{
  "model": "image embedding model",
  "dataset": "photos of plants and fungi (iNaturalist)",
  "train_examples": 45211,
  "image_size": 96,
  "crop_scale_min": 1,
  "horizontal_flip": true,
  "targets": ["order"],
  "num_classes": 54,
  "embedding_dim": 64,
  "arch": "gmlp",
  "norm": "layernorm",
  "mlp_ratio": 3,
  "drop_path": 0.1,
  "patch_size": [8, 8],
  "conv_stem": true,
  "layers": 6,
  "width": 384,
  "am_softmax_margin": 0.1,
  "am_softmax_scale": 16,
  "residual_init": "none",
  "optimizer": "adamw",
  "learning_rate": 0.0016,
  "beta1": 0.9,
  "beta2": 0.95,
  "eps": 1e-10,
  "max_steps": 10300,
  "batch_size": 128,
  "epochs": 29.2,
  "lr_schedule": "linear",
  "final_lr_fraction": 0,
  "warmup_steps": 1030,
  "weight_decay": 0.4
}
Rows from block 3, named by matrix and row number. Rows with one number belong to one neuron. Each number is 200 + 40 x the weight over its row's rms, rounded and kept within 0 to 999. All counts start at 0. After the name is the row's rms in percent of the matrix's.
# u: gMLP up (value half) (model.blocks.3.mixer.u.weight, 576x384), inputs 0-127
# v: gMLP up (gate half) (model.blocks.3.mixer.v.weight, 576x384), inputs 0-127
# out: gMLP down (model.blocks.3.mixer.out.weight, 384x576, transposed), outputs 0-127
u.145,092,214,187,162,208,175,204,207,196,243,226,139,186,213,239,208,110,239,256,217,169,216,188,256,220,157,200,147,200,172,204,177,202,164,195,245,174,140,240,143,299,191,182,212,278,244,171,117,206,179,201,209,167,167,213,240,238,172,259,222,209,172,213,201,224,210,191,255,156,234,167,148,139,259,211,151,246,139,242,232,216,263,125,180,202,178,168,190,226,196,209,217,199,219,157,232,192,131,199,111,182,215,250,211,98,171,205,257,236,228,230,235,212,171,172,230,230,226,208,129,193,166,155,241,188,157,258,261,179
u.146,101,202,241,205,160,194,253,205,238,134,190,199,178,210,171,207,120,266,222,227,181,165,240,238,191,130,214,80,216,245,167,182,212,182,194,168,197,191,181,185,198,284,196,254,205,178,224,137,174,263,185,172,208,256,215,227,151,181,177,174,156,202,123,208,155,190,224,242,183,124,252,185,184,208,259,249,201,194,178,188,191,210,143,250,196,161,278,242,157,226,165,124,149,303,220,159,219,258,107,211,137,196,203,174,181,231,277,173,272,151,179,212,199,319,244,159,172,229,184,159,219,207,219,182,236,262,218,194,174
u.147,101,196,171,229,134,193,255,235,255,163,199,233,235,245,153,187,179,262,212,296,230,144,199,194,196,196,143,233,222,201,175,130,174,203,200,193,190,205,145,205,226,240,212,162,198,260,231,185,206,232,201,224,187,216,273,274,178,244,223,163,243,150,192,199,144,171,180,275,214,153,171,212,236,203,162,136,162,243,168,209,254,139,126,217,203,220,222,207,207,259,175,220,156,203,212,154,193,229,162,161,192,178,219,167,222,193,140,133,213,187,209,197,269,292,215,144,241,148,183,223,217,211,252,194,221,215,189,156,188
u.148,097,251,225,168,177,252,223,201,187,175,216,226,257,138,242,184,129,285,232,161,214,182,181,203,161,182,167,168,184,163,177,256,205,232,163,187,178,232,232,173,260,256,144,235,299,199,181,175,187,190,214,218,126,204,273,284,184,146,257,225,106,239,229,191,143,189,209,193,203,169,151,158,134,275,189,170,193,158,179,204,212,258,166,254,229,210,199,249,146,240,173,133,170,167,170,200,226,155,144,187,145,212,267,280,163,161,177,254,264,214,248,239,154,201,175,153,247,255,251,120,142,153,207,225,193,258,230,165,199
u.149,088,170,283,176,211,181,257,143,198,200,197,226,233,134,225,223,204,287,241,171,135,197,240,265,233,152,167,119,207,248,182,176,223,140,166,186,288,154,185,119,300,187,144,281,254,209,191,169,190,264,300,238,183,161,189,201,156,258,176,173,176,230,203,170,229,234,197,256,161,107,193,179,220,154,197,241,239,182,185,182,219,217,178,137,263,99,249,205,199,212,241,180,186,213,191,173,193,224,126,121,212,218,310,207,156,201,261,216,177,162,222,195,218,216,186,175,191,230,304,206,187,168,190,154,217,220,229,208,193
u.150,111,193,276,165,221,237,221,187,226,221,198,200,221,165,259,213,193,278,237,240,198,153,188,232,219,145,162,207,200,187,207,196,262,184,210,193,202,139,176,169,297,194,116,248,328,200,230,168,178,246,212,214,180,148,235,287,166,197,235,248,197,183,185,156,203,202,194,203,165,194,188,179,198,227,169,165,198,196,234,202,236,200,159,156,236,160,224,223,234,262,187,221,150,161,173,249,195,250,124,134,200,175,287,251,90,237,279,205,233,186,184,188,218,209,192,200,188,182,259,172,182,171,201,132,284,207,234,216,176
u.151,098,225,199,231,208,145,190,175,219,240,175,209,193,160,208,186,209,236,230,227,230,179,157,180,179,144,148,157,234,154,214,213,180,192,233,202,308,230,225,222,214,287,176,111,206,184,224,226,244,270,198,220,215,192,258,202,195,204,255,236,143,179,160,181,239,193,139,182,202,238,189,202,228,226,186,277,207,174,103,170,194,152,204,236,195,202,237,266,217,138,221,204,145,207,203,228,176,221,240,170,173,228,211,178,214,147,182,213,264,189,209,248,261,157,161,122,258,179,155,174,180,222,180,156,160,172,160,166,229
u.152,096,216,229,116,196,277,297,221,216,261,167,179,276,167,187,175,172,239,218,245,253,184,212,146,242,213,216,213,140,176,211,147,184,213,207,224,184,241,181,231,352,187,206,167,248,218,176,208,201,206,176,236,184,170,260,215,196,211,200,249,263,159,185,218,160,217,172,158,260,180,192,155,185,227,172,192,179,155,243,194,208,141,217,200,183,153,199,239,210,183,262,177,213,149,230,153,244,275,214,211,216,226,189,221,199,200,193,191,192,180,197,156,269,211,297,241,210,160,233,180,228,151,157,200,169,226,256,222,218
u.153,115,216,252,178,204,214,256,196,235,178,179,220,209,139,249,189,144,286,239,237,219,177,204,259,208,184,180,134,200,215,214,237,194,214,171,243,213,171,138,153,312,278,112,212,323,173,178,144,222,227,199,215,194,181,224,247,157,248,223,247,188,209,165,204,195,174,174,221,229,128,210,134,148,205,171,186,208,163,215,196,272,232,174,190,217,138,264,226,181,242,173,160,130,221,142,209,213,222,138,141,139,179,241,214,153,223,238,248,255,188,222,206,175,240,258,157,233,196,258,136,195,125,216,170,277,208,258,226,218
u.154,089,266,255,191,232,184,191,180,243,253,205,178,222,177,193,197,149,240,192,232,219,277,231,229,211,146,166,223,176,121,190,164,159,175,192,180,187,206,190,151,303,204,145,283,256,172,156,177,212,206,191,169,209,223,233,220,161,181,214,233,246,219,246,134,189,200,191,191,166,78,213,199,232,275,188,175,223,166,236,221,225,207,199,205,228,136,190,178,179,261,236,207,223,196,87,124,262,222,179,167,178,165,237,173,207,259,190,203,197,215,263,180,221,175,241,199,201,233,228,195,175,114,216,201,271,208,292,151,230
u.155,096,190,200,165,271,226,203,186,208,226,164,148,248,214,198,221,214,215,193,169,179,170,157,135,217,206,136,214,227,166,223,229,230,190,254,155,237,219,135,274,190,256,142,142,231,149,262,199,241,284,126,262,176,165,282,355,111,146,267,257,158,232,242,238,229,169,160,179,181,286,231,195,227,238,219,225,135,240,245,199,166,141,156,257,193,229,223,206,242,178,266,211,129,138,194,250,206,259,213,228,251,129,238,215,179,231,248,288,291,192,177,231,218,172,178,217,153,202,208,171,178,224,268,189,172,202,234,214,202
u.156,097,241,216,176,195,209,235,257,194,226,240,173,191,230,155,200,136,199,175,263,261,199,144,205,150,234,205,232,205,148,195,151,149,253,205,162,196,169,190,201,206,211,231,222,227,107,159,226,282,186,184,203,151,160,261,174,195,232,209,177,263,244,237,197,147,69,208,188,168,156,225,172,197,161,149,116,175,220,133,139,280,199,241,199,190,171,182,184,152,254,202,202,167,219,215,174,173,214,255,214,178,213,194,252,206,213,174,180,190,241,265,197,239,217,188,180,251,194,205,195,228,145,180,191,173,253,254,169,250
u.157,092,261,286,199,233,228,211,250,189,199,157,222,205,135,217,227,109,184,198,226,191,184,192,260,206,155,127,141,213,152,207,236,192,167,220,235,190,138,199,165,229,217,158,240,232,245,139,174,211,232,205,228,193,155,155,155,120,222,269,200,243,197,218,199,175,228,185,189,267,101,161,155,187,204,221,237,234,133,201,225,246,260,221,155,292,131,189,213,202,196,203,154,222,242,186,182,290,165,206,178,92,196,214,167,224,193,178,211,266,194,253,209,143,271,289,169,193,198,235,177,251,191,160,197,243,163,152,220,212
u.158,097,152,134,180,156,167,258,160,261,247,167,241,205,185,216,178,232,235,237,234,253,176,194,284,202,186,204,210,233,124,208,228,188,191,241,224,206,197,166,181,253,221,161,268,239,189,195,145,200,192,168,189,209,238,228,204,269,208,287,201,212,188,144,128,220,186,149,254,181,243,224,250,203,171,212,148,187,256,231,204,191,191,161,123,192,222,187,123,225,273,200,224,176,138,172,213,196,160,104,57,175,182,248,148,132,316,198,250,201,237,192,170,235,172,206,170,225,122,165,199,229,144,220,149,205,183,241,130,219
u.159,099,172,188,186,226,202,187,234,163,216,257,221,252,142,199,166,189,272,182,210,230,176,211,248,244,241,192,271,157,197,223,162,207,239,211,227,197,205,192,238,278,200,198,197,269,241,187,214,240,217,274,209,176,196,159,193,263,267,264,142,233,155,225,189,212,172,171,283,182,160,252,210,227,154,171,211,216,181,244,194,208,194,179,183,200,91,299,193,143,265,110,192,168,164,174,173,167,159,188,205,197,214,258,216,182,203,179,246,178,250,150,244,186,261,292,130,220,205,262,189,267,192,161,202,210,133,212,174,264
u.160,093,243,253,179,193,153,272,159,166,180,156,207,147,188,182,191,111,222,258,217,182,126,250,240,188,152,145,147,209,173,214,193,249,259,255,165,162,232,193,166,274,248,202,196,234,180,217,178,238,290,214,240,141,279,229,181,142,176,209,183,232,233,128,194,127,194,169,246,186,159,206,174,167,249,245,172,227,196,170,182,134,287,216,218,235,231,172,224,220,190,131,120,147,162,209,236,182,162,202,129,193,152,281,280,194,182,230,269,235,249,211,233,201,231,149,165,269,210,282,129,175,205,201,192,211,245,237,222,232
u.161,110,199,244,166,237,275,256,220,212,180,218,255,193,168,161,247,148,266,168,226,216,176,190,174,194,181,174,182,224,213,209,230,196,212,226,179,222,210,96,144,221,266,114,232,218,229,177,144,212,235,182,233,164,205,224,218,135,201,259,194,158,193,195,202,170,159,209,210,207,165,186,164,170,232,141,190,128,214,159,183,248,238,155,204,207,146,272,233,185,259,208,212,130,243,106,197,227,235,193,180,171,218,212,177,160,191,238,240,242,153,142,175,229,271,215,177,241,235,229,169,184,159,224,210,238,217,204,169,171
v.145,106,216,211,261,236,205,170,191,285,219,252,194,216,216,247,179,205,251,251,243,255,250,136,233,256,171,248,179,222,172,161,227,246,254,151,203,211,223,210,166,221,200,98,221,176,220,196,169,173,157,212,176,234,233,199,176,256,184,249,226,152,157,147,184,163,251,165,218,177,165,146,248,191,168,160,157,194,245,209,231,171,191,171,209,222,221,201,163,219,214,182,234,201,213,151,208,187,164,153,189,157,190,266,161,204,185,145,181,172,195,241,223,133,205,238,163,225,194,167,229,195,265,131,241,253,141,164,126,199
v.146,098,159,201,204,249,196,234,223,244,135,262,198,145,181,178,190,135,209,219,163,178,187,189,180,98,190,158,129,225,229,171,204,156,236,194,185,211,204,143,127,220,211,109,197,229,256,221,179,199,200,252,195,166,266,208,206,190,233,212,128,153,213,212,207,139,193,204,215,172,185,208,127,216,240,207,200,160,210,185,249,227,273,243,216,205,218,156,215,195,268,155,173,132,215,184,239,166,175,251,189,213,262,232,189,223,132,222,181,208,256,142,214,226,207,207,196,260,252,210,274,255,189,184,224,226,226,197,206,181
v.147,111,286,238,223,181,283,232,206,236,160,194,163,173,171,136,173,139,185,173,192,171,197,226,214,165,255,193,210,164,169,242,250,164,259,189,194,135,205,232,222,195,241,185,178,256,225,223,154,240,223,178,235,138,234,230,172,187,250,165,131,181,262,180,157,129,146,297,159,262,134,224,209,179,178,256,217,166,198,172,203,224,223,198,218,210,242,136,174,221,211,156,163,184,248,182,185,229,164,261,265,138,185,174,204,248,138,195,162,235,197,225,176,150,258,233,190,246,203,217,254,241,204,170,182,218,228,166,138,199
v.148,086,224,221,224,221,121,199,213,179,216,170,225,231,238,231,184,249,176,197,247,248,140,224,306,177,225,246,158,215,179,145,311,221,226,231,207,223,196,240,215,212,204,148,188,153,144,177,157,177,171,159,212,166,186,153,114,210,233,272,136,267,161,219,205,152,200,101,213,273,134,252,199,196,126,231,189,215,201,182,211,123,255,196,147,232,181,172,178,173,164,229,218,238,204,170,190,158,204,214,163,205,168,216,164,203,237,162,157,144,268,274,170,129,207,241,92,182,182,191,204,235,251,207,259,238,241,228,204,289
v.149,082,181,226,182,186,233,127,187,259,204,212,221,238,184,256,202,172,285,253,251,300,184,103,241,195,164,158,184,193,174,174,246,244,204,171,257,191,166,177,204,263,233,137,197,222,195,181,198,194,213,220,175,191,214,207,248,220,183,268,276,180,159,129,184,220,165,180,213,208,195,244,205,113,169,162,164,197,228,230,125,217,264,179,189,188,187,266,178,215,257,183,209,169,180,123,234,187,196,156,187,108,102,277,221,138,248,172,193,222,223,184,172,192,230,242,113,193,206,184,178,233,145,214,187,249,230,261,158,240
v.150,078,244,248,219,275,203,166,213,200,205,204,185,234,158,235,198,204,130,155,225,235,164,166,186,206,241,157,229,189,165,202,195,227,163,192,250,215,205,218,205,195,146,135,118,275,211,196,219,188,218,233,262,140,173,234,174,199,151,263,203,220,132,213,144,228,240,187,129,202,119,208,223,247,200,211,188,253,162,282,153,186,180,199,159,175,248,164,160,277,181,228,225,270,126,180,224,230,172,238,209,184,165,217,235,228,188,219,202,171,240,172,244,226,174,262,191,186,156,211,275,212,203,89,267,180,161,162,151,308
v.151,119,177,136,194,235,150,180,220,228,229,240,178,257,146,157,167,212,211,186,112,225,240,195,163,182,232,130,244,204,148,286,217,187,208,202,211,253,184,196,277,218,225,207,167,222,252,224,172,179,287,167,204,205,164,213,256,195,205,230,201,226,210,258,192,222,171,130,230,188,205,264,168,198,257,175,148,179,224,152,190,198,195,163,242,172,228,162,163,177,160,229,155,190,179,179,193,234,137,215,207,184,170,237,226,220,124,147,287,224,255,214,206,207,190,177,204,226,242,260,212,200,184,306,156,201,195,191,185,296
v.152,103,136,161,175,220,140,217,147,268,212,145,207,233,146,210,110,200,239,199,163,206,216,142,176,266,215,97,170,246,202,211,236,227,214,199,239,204,230,199,262,230,212,169,175,235,269,168,204,222,203,229,177,254,253,220,202,205,189,226,249,134,140,189,213,145,169,174,151,220,177,201,215,156,155,174,274,211,242,184,212,223,152,248,205,170,208,199,245,242,161,180,203,158,208,160,193,246,148,185,199,131,170,227,153,244,123,137,269,218,181,195,195,167,217,284,215,205,218,225,248,242,211,170,217,195,172,178,187,196
v.153,104,186,194,123,209,187,199,161,212,165,207,195,240,136,253,190,200,268,243,246,219,159,152,210,222,145,184,156,205,216,147,201,257,201,249,194,195,200,177,192,271,272,128,192,289,221,204,181,172,208,209,227,183,184,210,275,188,282,229,216,206,176,151,158,255,154,193,203,242,218,244,184,181,198,200,175,206,205,216,140,204,248,165,180,194,165,233,202,195,292,205,171,147,247,181,200,185,207,148,205,144,157,302,230,106,263,201,251,213,210,214,196,254,197,221,150,245,210,245,158,241,134,201,160,227,276,296,209,175
v.154,100,307,231,165,224,346,240,219,220,181,220,162,197,122,171,179,143,189,179,151,211,197,178,151,167,227,150,254,87,90,218,178,125,299,180,179,165,224,182,207,220,176,213,184,240,265,171,237,210,207,195,259,96,178,261,221,230,260,176,214,234,207,245,236,164,177,175,136,202,181,151,252,196,225,145,176,182,183,159,186,272,149,202,269,175,170,177,170,210,206,219,222,204,163,220,182,244,189,250,231,203,201,131,196,241,109,173,243,216,241,231,239,186,175,228,187,243,141,260,247,181,158,216,176,226,223,165,199,253
v.155,097,165,148,201,161,212,196,250,223,255,278,143,187,242,191,289,252,176,170,211,161,225,215,227,304,225,221,238,293,212,210,172,194,236,199,178,206,144,108,208,176,208,121,243,198,174,240,104,224,245,250,210,189,136,185,180,208,252,275,203,167,207,242,217,233,189,107,190,155,218,296,151,226,188,223,238,172,192,193,244,267,174,115,147,188,225,187,210,218,151,239,217,183,172,120,208,155,194,210,228,247,281,221,147,198,171,282,272,255,129,206,277,196,224,181,154,152,220,205,148,205,197,218,260,184,137,220,226,232
v.156,103,123,124,232,179,178,278,208,248,143,144,146,198,150,180,172,214,204,199,216,152,294,196,190,178,244,191,217,260,273,171,178,210,209,161,163,194,259,135,221,256,210,215,169,195,164,227,192,230,239,155,240,219,207,259,184,286,194,157,159,119,226,167,147,263,251,161,238,155,226,222,289,261,164,193,202,203,273,218,230,188,145,205,242,118,211,221,226,235,196,169,183,205,150,202,236,191,193,192,240,174,155,188,185,253,205,206,200,171,232,216,283,246,260,231,196,233,68,121,223,157,228,174,115,156,124,155,240,246
v.157,113,168,203,257,213,188,163,192,276,157,240,221,219,130,254,185,173,228,200,184,205,277,146,185,223,235,191,247,251,193,194,295,215,279,150,141,168,257,175,214,204,237,157,241,233,186,182,203,219,214,174,218,171,219,274,254,252,188,206,205,99,244,178,136,194,253,161,201,185,180,155,283,244,169,196,265,145,286,225,254,198,191,175,273,174,240,215,228,189,205,134,256,200,131,167,228,164,252,164,213,159,180,195,157,283,192,202,185,174,223,236,255,176,215,205,189,218,176,212,272,164,205,170,167,180,157,156,159,195
v.158,086,234,234,175,180,219,207,214,181,172,199,266,143,176,245,265,188,252,233,146,146,134,236,312,159,179,187,163,181,195,174,218,192,159,233,221,166,137,192,210,224,189,161,211,183,216,191,103,179,240,186,213,179,139,108,175,135,290,208,184,233,236,203,162,250,198,193,277,224,163,202,202,169,202,225,160,215,160,187,205,192,283,141,123,272,144,210,184,178,170,206,136,204,277,129,234,213,192,148,148,124,180,210,184,119,215,243,221,224,192,196,212,151,246,186,143,165,216,239,135,210,178,245,147,218,183,205,205,217
v.159,102,242,156,292,210,145,182,224,193,174,203,263,164,275,153,213,182,213,232,240,225,232,139,265,219,229,271,172,266,196,122,276,233,303,154,188,282,203,208,180,189,300,140,180,166,127,246,175,176,236,189,158,171,180,246,164,225,194,274,150,129,201,113,255,76,93,206,190,203,188,212,157,186,171,238,207,184,211,162,195,239,239,228,216,210,241,204,221,184,152,121,225,155,261,147,190,143,226,268,259,223,270,177,231,196,212,177,154,233,181,247,229,128,256,200,134,200,238,138,144,224,252,169,247,205,197,206,124,197
v.160,083,214,181,226,244,130,254,180,198,228,111,236,247,225,249,207,297,183,136,262,309,181,177,310,163,190,249,119,223,158,151,246,271,172,225,153,311,171,153,203,187,163,172,150,162,247,197,214,206,183,217,166,215,137,200,114,154,274,220,209,287,177,207,142,152,198,167,207,267,197,186,181,189,113,160,151,286,233,163,217,198,215,260,143,240,196,151,180,216,241,189,221,212,214,164,171,197,170,160,151,246,152,275,184,197,201,163,166,183,249,304,130,171,219,230,119,219,200,199,211,161,242,184,201,268,235,217,214,274
v.161,086,204,191,225,136,217,207,227,193,250,211,236,240,193,276,195,148,222,261,271,201,132,264,258,306,167,189,140,200,215,230,217,253,163,153,275,219,147,222,157,241,202,136,180,229,196,258,163,184,260,223,273,173,157,216,224,218,206,237,243,200,158,191,204,190,201,172,193,227,178,162,146,186,188,183,209,231,191,209,182,249,194,209,134,283,209,219,169,288,170,210,267,197,220,162,247,230,156,124,172,219,152,287,209,158,179,176,273,229,163,240,222,148,177,169,159,225,238,232,141,224,238,128,224,199,199,187,215,223
out.145,092,226,174,235,281,197,222,219,213,157,175,154,206,200,245,190,257,213,148,220,223,186,198,155,210,203,249,213,228,120,189,190,228,219,214,170,229,278,130,276,198,143,184,70,220,212,195,211,249,176,175,231,140,157,212,158,176,143,184,209,278,152,257,195,155,235,188,171,230,257,204,155,158,265,182,159,116,231,198,232,203,188,200,204,190,211,167,165,200,215,261,187,146,162,175,177,175,223,209,173,192,161,175,199,237,188,194,209,212,295,236,187,264,173,193,250,229,168,181,214,173,209,207,231,248,178,199,265,212
out.146,110,187,197,203,178,204,195,216,197,211,260,114,186,129,126,230,175,127,201,117,199,138,201,204,182,181,124,209,132,143,201,113,97,206,194,175,217,183,220,106,203,127,277,192,183,217,145,172,219,181,201,174,215,133,251,208,223,257,218,225,249,211,311,261,165,146,133,202,165,184,115,147,228,234,185,116,265,147,188,267,160,173,187,201,246,174,104,170,256,240,225,186,228,214,201,201,158,157,195,226,192,245,177,153,202,128,174,205,237,232,237,246,254,134,169,160,195,215,244,304,178,209,170,234,171,284,208,171,138
out.147,101,160,224,191,185,170,178,115,175,235,197,249,189,171,198,259,243,267,182,197,138,201,196,221,262,134,159,215,249,265,210,220,230,201,236,119,210,192,219,187,217,231,171,165,205,238,259,159,210,256,265,240,245,175,168,222,105,246,163,148,172,218,147,169,251,131,181,224,248,144,292,221,199,139,221,227,183,261,157,173,187,216,193,197,238,164,234,239,159,128,199,159,180,214,153,215,224,228,202,196,183,171,188,251,210,126,236,232,216,142,219,165,212,216,189,176,213,279,247,170,195,192,261,157,171,209,256,200,279
out.148,091,198,209,174,147,245,154,149,122,245,166,187,221,218,290,214,255,179,228,195,150,291,158,233,205,280,193,246,188,161,187,237,218,214,232,169,198,117,247,217,192,115,258,177,206,183,181,211,259,187,224,161,231,142,138,156,196,212,212,231,208,247,136,146,294,214,185,143,248,229,217,261,228,151,187,240,176,151,165,239,184,255,226,114,142,220,178,220,201,147,206,193,252,175,201,244,209,203,247,201,200,190,124,178,189,188,233,199,173,194,243,155,168,173,169,185,128,232,198,265,190,186,188,194,154,194,169,192,259
out.149,088,288,212,215,219,225,213,278,245,210,229,179,193,260,162,160,206,127,136,223,215,72,159,142,153,150,172,214,173,174,195,217,217,229,199,160,176,252,230,237,152,204,173,203,135,204,218,240,117,203,153,160,110,185,210,263,147,186,225,209,221,180,220,237,118,209,197,135,202,204,171,183,259,243,185,185,175,251,126,168,224,148,197,244,216,244,104,186,230,188,242,219,181,155,236,186,219,253,223,239,256,250,174,199,222,225,201,149,265,182,189,212,151,178,144,216,214,185,194,204,192,246,137,264,266,212,199,186,186
out.150,072,219,204,297,223,176,153,234,179,165,207,94,292,195,143,243,194,176,167,163,190,271,171,186,130,191,179,245,174,196,166,227,139,231,184,195,221,208,254,200,168,171,250,154,201,220,217,233,223,209,141,255,257,172,238,208,189,182,158,238,204,200,245,229,255,238,159,231,160,178,184,223,140,215,182,171,243,195,243,194,143,208,253,296,171,250,205,263,211,184,174,236,213,169,249,248,173,182,215,207,192,110,176,267,240,157,140,196,175,233,219,214,210,191,170,218,204,167,273,247,155,219,205,138,130,248,149,219,253
out.151,102,201,235,169,269,112,211,188,235,226,264,217,205,196,139,117,135,220,231,145,277,192,212,182,162,195,173,173,139,195,236,170,167,197,153,282,238,224,247,219,229,225,149,268,270,229,174,192,162,135,211,168,240,228,198,191,226,213,219,200,188,172,250,275,108,165,141,141,189,197,161,141,126,193,176,174,310,158,226,173,197,154,195,189,251,196,264,166,188,212,218,206,200,212,222,180,222,178,227,221,146,297,239,194,163,174,140,169,195,225,180,218,146,237,300,222,239,201,275,208,275,188,147,210,262,208,180,146,174
out.152,105,159,172,217,176,223,142,243,165,220,183,220,223,297,232,222,259,219,253,244,211,185,120,223,143,153,208,178,246,282,136,227,188,140,215,257,264,182,219,215,198,183,141,157,133,247,285,217,151,214,208,234,202,159,157,250,169,161,274,229,159,142,183,211,232,244,204,190,181,226,173,164,191,215,122,208,135,209,144,139,200,198,194,153,237,214,266,271,157,195,215,218,143,110,188,281,157,216,234,194,255,159,222,247,215,231,117,140,164,126,183,174,193,236,162,147,214,236,201,148,188,202,221,252,142,186,213,183,253
out.153,061,137,193,190,227,254,193,199,254,232,245,138,226,88,271,154,178,190,246,167,222,194,173,146,201,292,129,226,193,227,274,197,141,193,166,233,200,209,221,211,233,170,222,122,281,239,137,231,217,144,192,139,212,183,243,237,175,230,212,270,178,188,253,221,229,157,116,181,242,195,193,208,137,228,214,177,155,192,241,170,205,199,202,257,172,200,208,223,190,174,265,144,183,230,244,218,198,224,149,237,191,209,155,233,167,157,206,221,163,214,187,206,210,224,273,289,230,214,272,309,214,149,220,175,221,265,233,194,236
out.154,103,187,220,179,121,222,183,226,191,171,213,220,230,219,148,203,194,133,180,201,181,120,204,126,145,195,194,268,188,274,230,218,182,193,270,226,103,209,194,200,189,195,125,179,211,251,192,216,197,176,210,257,145,215,157,171,172,149,219,171,148,195,170,210,198,195,267,126,249,226,177,152,171,266,218,211,122,198,162,153,222,214,243,231,174,213,136,249,208,179,171,206,159,191,211,220,170,201,267,212,188,137,127,254,241,189,195,210,155,215,124,162,202,171,164,234,231,133,194,196,271,171,224,254,163,288,205,215,171
out.155,093,210,237,142,254,234,233,229,162,134,178,147,151,200,152,156,186,185,217,181,251,225,198,183,187,164,236,187,187,212,164,186,210,210,131,204,196,189,196,184,252,162,232,267,277,219,203,248,119,94,152,218,248,212,192,177,241,168,117,226,210,160,166,247,155,170,245,192,197,233,155,194,139,210,192,130,265,170,280,212,205,235,264,214,185,164,233,166,178,293,138,159,249,223,264,149,212,168,205,155,159,191,192,231,157,192,197,237,133,229,174,137,127,210,239,273,229,202,242,219,226,128,144,194,249,219,186,246,136
out.156,094,206,222,182,285,147,185,210,269,218,228,240,157,190,209,143,171,113,179,164,233,242,141,173,178,180,218,186,208,187,217,235,243,229,140,185,218,193,237,170,206,212,169,157,265,228,260,262,107,235,194,217,206,184,250,234,176,157,194,189,141,169,191,204,208,239,253,94,181,188,249,227,225,238,182,199,246,231,226,90,245,252,293,231,233,216,152,168,172,219,178,232,230,173,278,290,278,181,256,200,192,231,196,260,159,165,224,211,169,186,166,155,181,117,203,312,255,241,236,246,211,168,177,184,221,164,167,165,285
out.157,100,210,165,218,219,214,221,263,107,194,190,215,187,266,181,130,221,245,164,259,208,198,213,263,258,161,191,205,252,177,172,152,215,270,171,224,167,193,136,170,186,128,120,274,188,234,158,132,203,184,227,207,216,196,153,168,241,195,182,182,241,126,220,264,133,122,201,221,171,220,162,146,120,178,159,160,218,215,200,265,247,206,211,180,236,232,165,166,294,241,205,246,210,230,131,221,171,157,237,149,188,252,271,218,258,177,161,276,196,249,210,147,195,250,237,188,268,199,198,158,213,213,166,234,228,192,222,275,137
out.158,096,291,164,247,185,136,156,191,120,231,181,206,189,253,175,160,167,233,196,186,204,231,175,221,157,195,168,250,166,160,223,228,190,215,230,263,150,221,260,276,169,232,263,202,124,206,111,216,214,168,232,206,218,210,185,178,230,244,175,167,240,219,186,186,165,232,270,210,258,228,149,261,240,156,186,227,282,170,183,247,219,145,237,210,199,213,143,259,211,120,188,186,237,189,191,149,214,116,255,165,199,206,209,223,266,205,100,190,216,231,269,178,134,218,198,194,159,156,145,156,239,242,163,190,205,181,193,194,147
out.159,111,214,214,204,253,182,202,165,199,234,149,154,155,223,233,128,232,216,199,180,195,272,198,225,225,244,222,207,198,188,243,255,206,208,219,274,189,179,266,234,250,161,222,180,232,160,134,206,241,193,198,112,293,197,166,128,269,186,209,184,199,250,192,245,164,199,209,184,180,255,287,209,209,50,164,261,217,178,208,269,196,174,263,154,152,123,227,175,187,117,208,205,237,208,203,231,223,217,245,197,213,197,187,230,206,190,170,219,223,207,237,179,137,188,267,205,166,166,146,186,212,184,154,248,221,154,202,206,242
out.160,095,154,132,195,243,188,136,150,162,247,228,270,215,187,230,187,251,202,190,223,285,266,129,162,229,261,224,243,192,212,235,246,254,232,173,199,153,222,212,247,156,176,242,172,163,138,196,235,172,183,196,179,233,169,209,199,224,181,191,230,201,203,173,150,229,185,204,157,269,270,204,199,187,191,204,249,201,217,243,237,220,147,218,198,162,267,200,184,141,185,186,211,206,174,159,153,229,131,210,246,197,195,169,230,237,227,216,232,160,234,249,143,164,190,185,247,132,262,170,216,199,214,157,177,207,170,245,195,243
out.161,080,167,222,156,218,129,189,202,230,219,118,171,162,209,148,225,236,170,190,156,269,210,189,153,201,270,149,223,232,160,247,178,184,178,229,282,233,138,109,227,231,226,214,164,262,234,183,235,218,242,172,163,235,256,234,198,182,229,201,246,294,104,190,175,181,185,209,175,264,170,205,252,208,231,235,206,165,198,225,204,178,132,266,224,180,203,190,179,238,233,184,171,197,203,199,196,147,93,154,223,147,153,235,209,206,222,201,304,162,193,181,174,269,157,231,256,154,198,223,237,249,137,236,172,205,268,205,192,193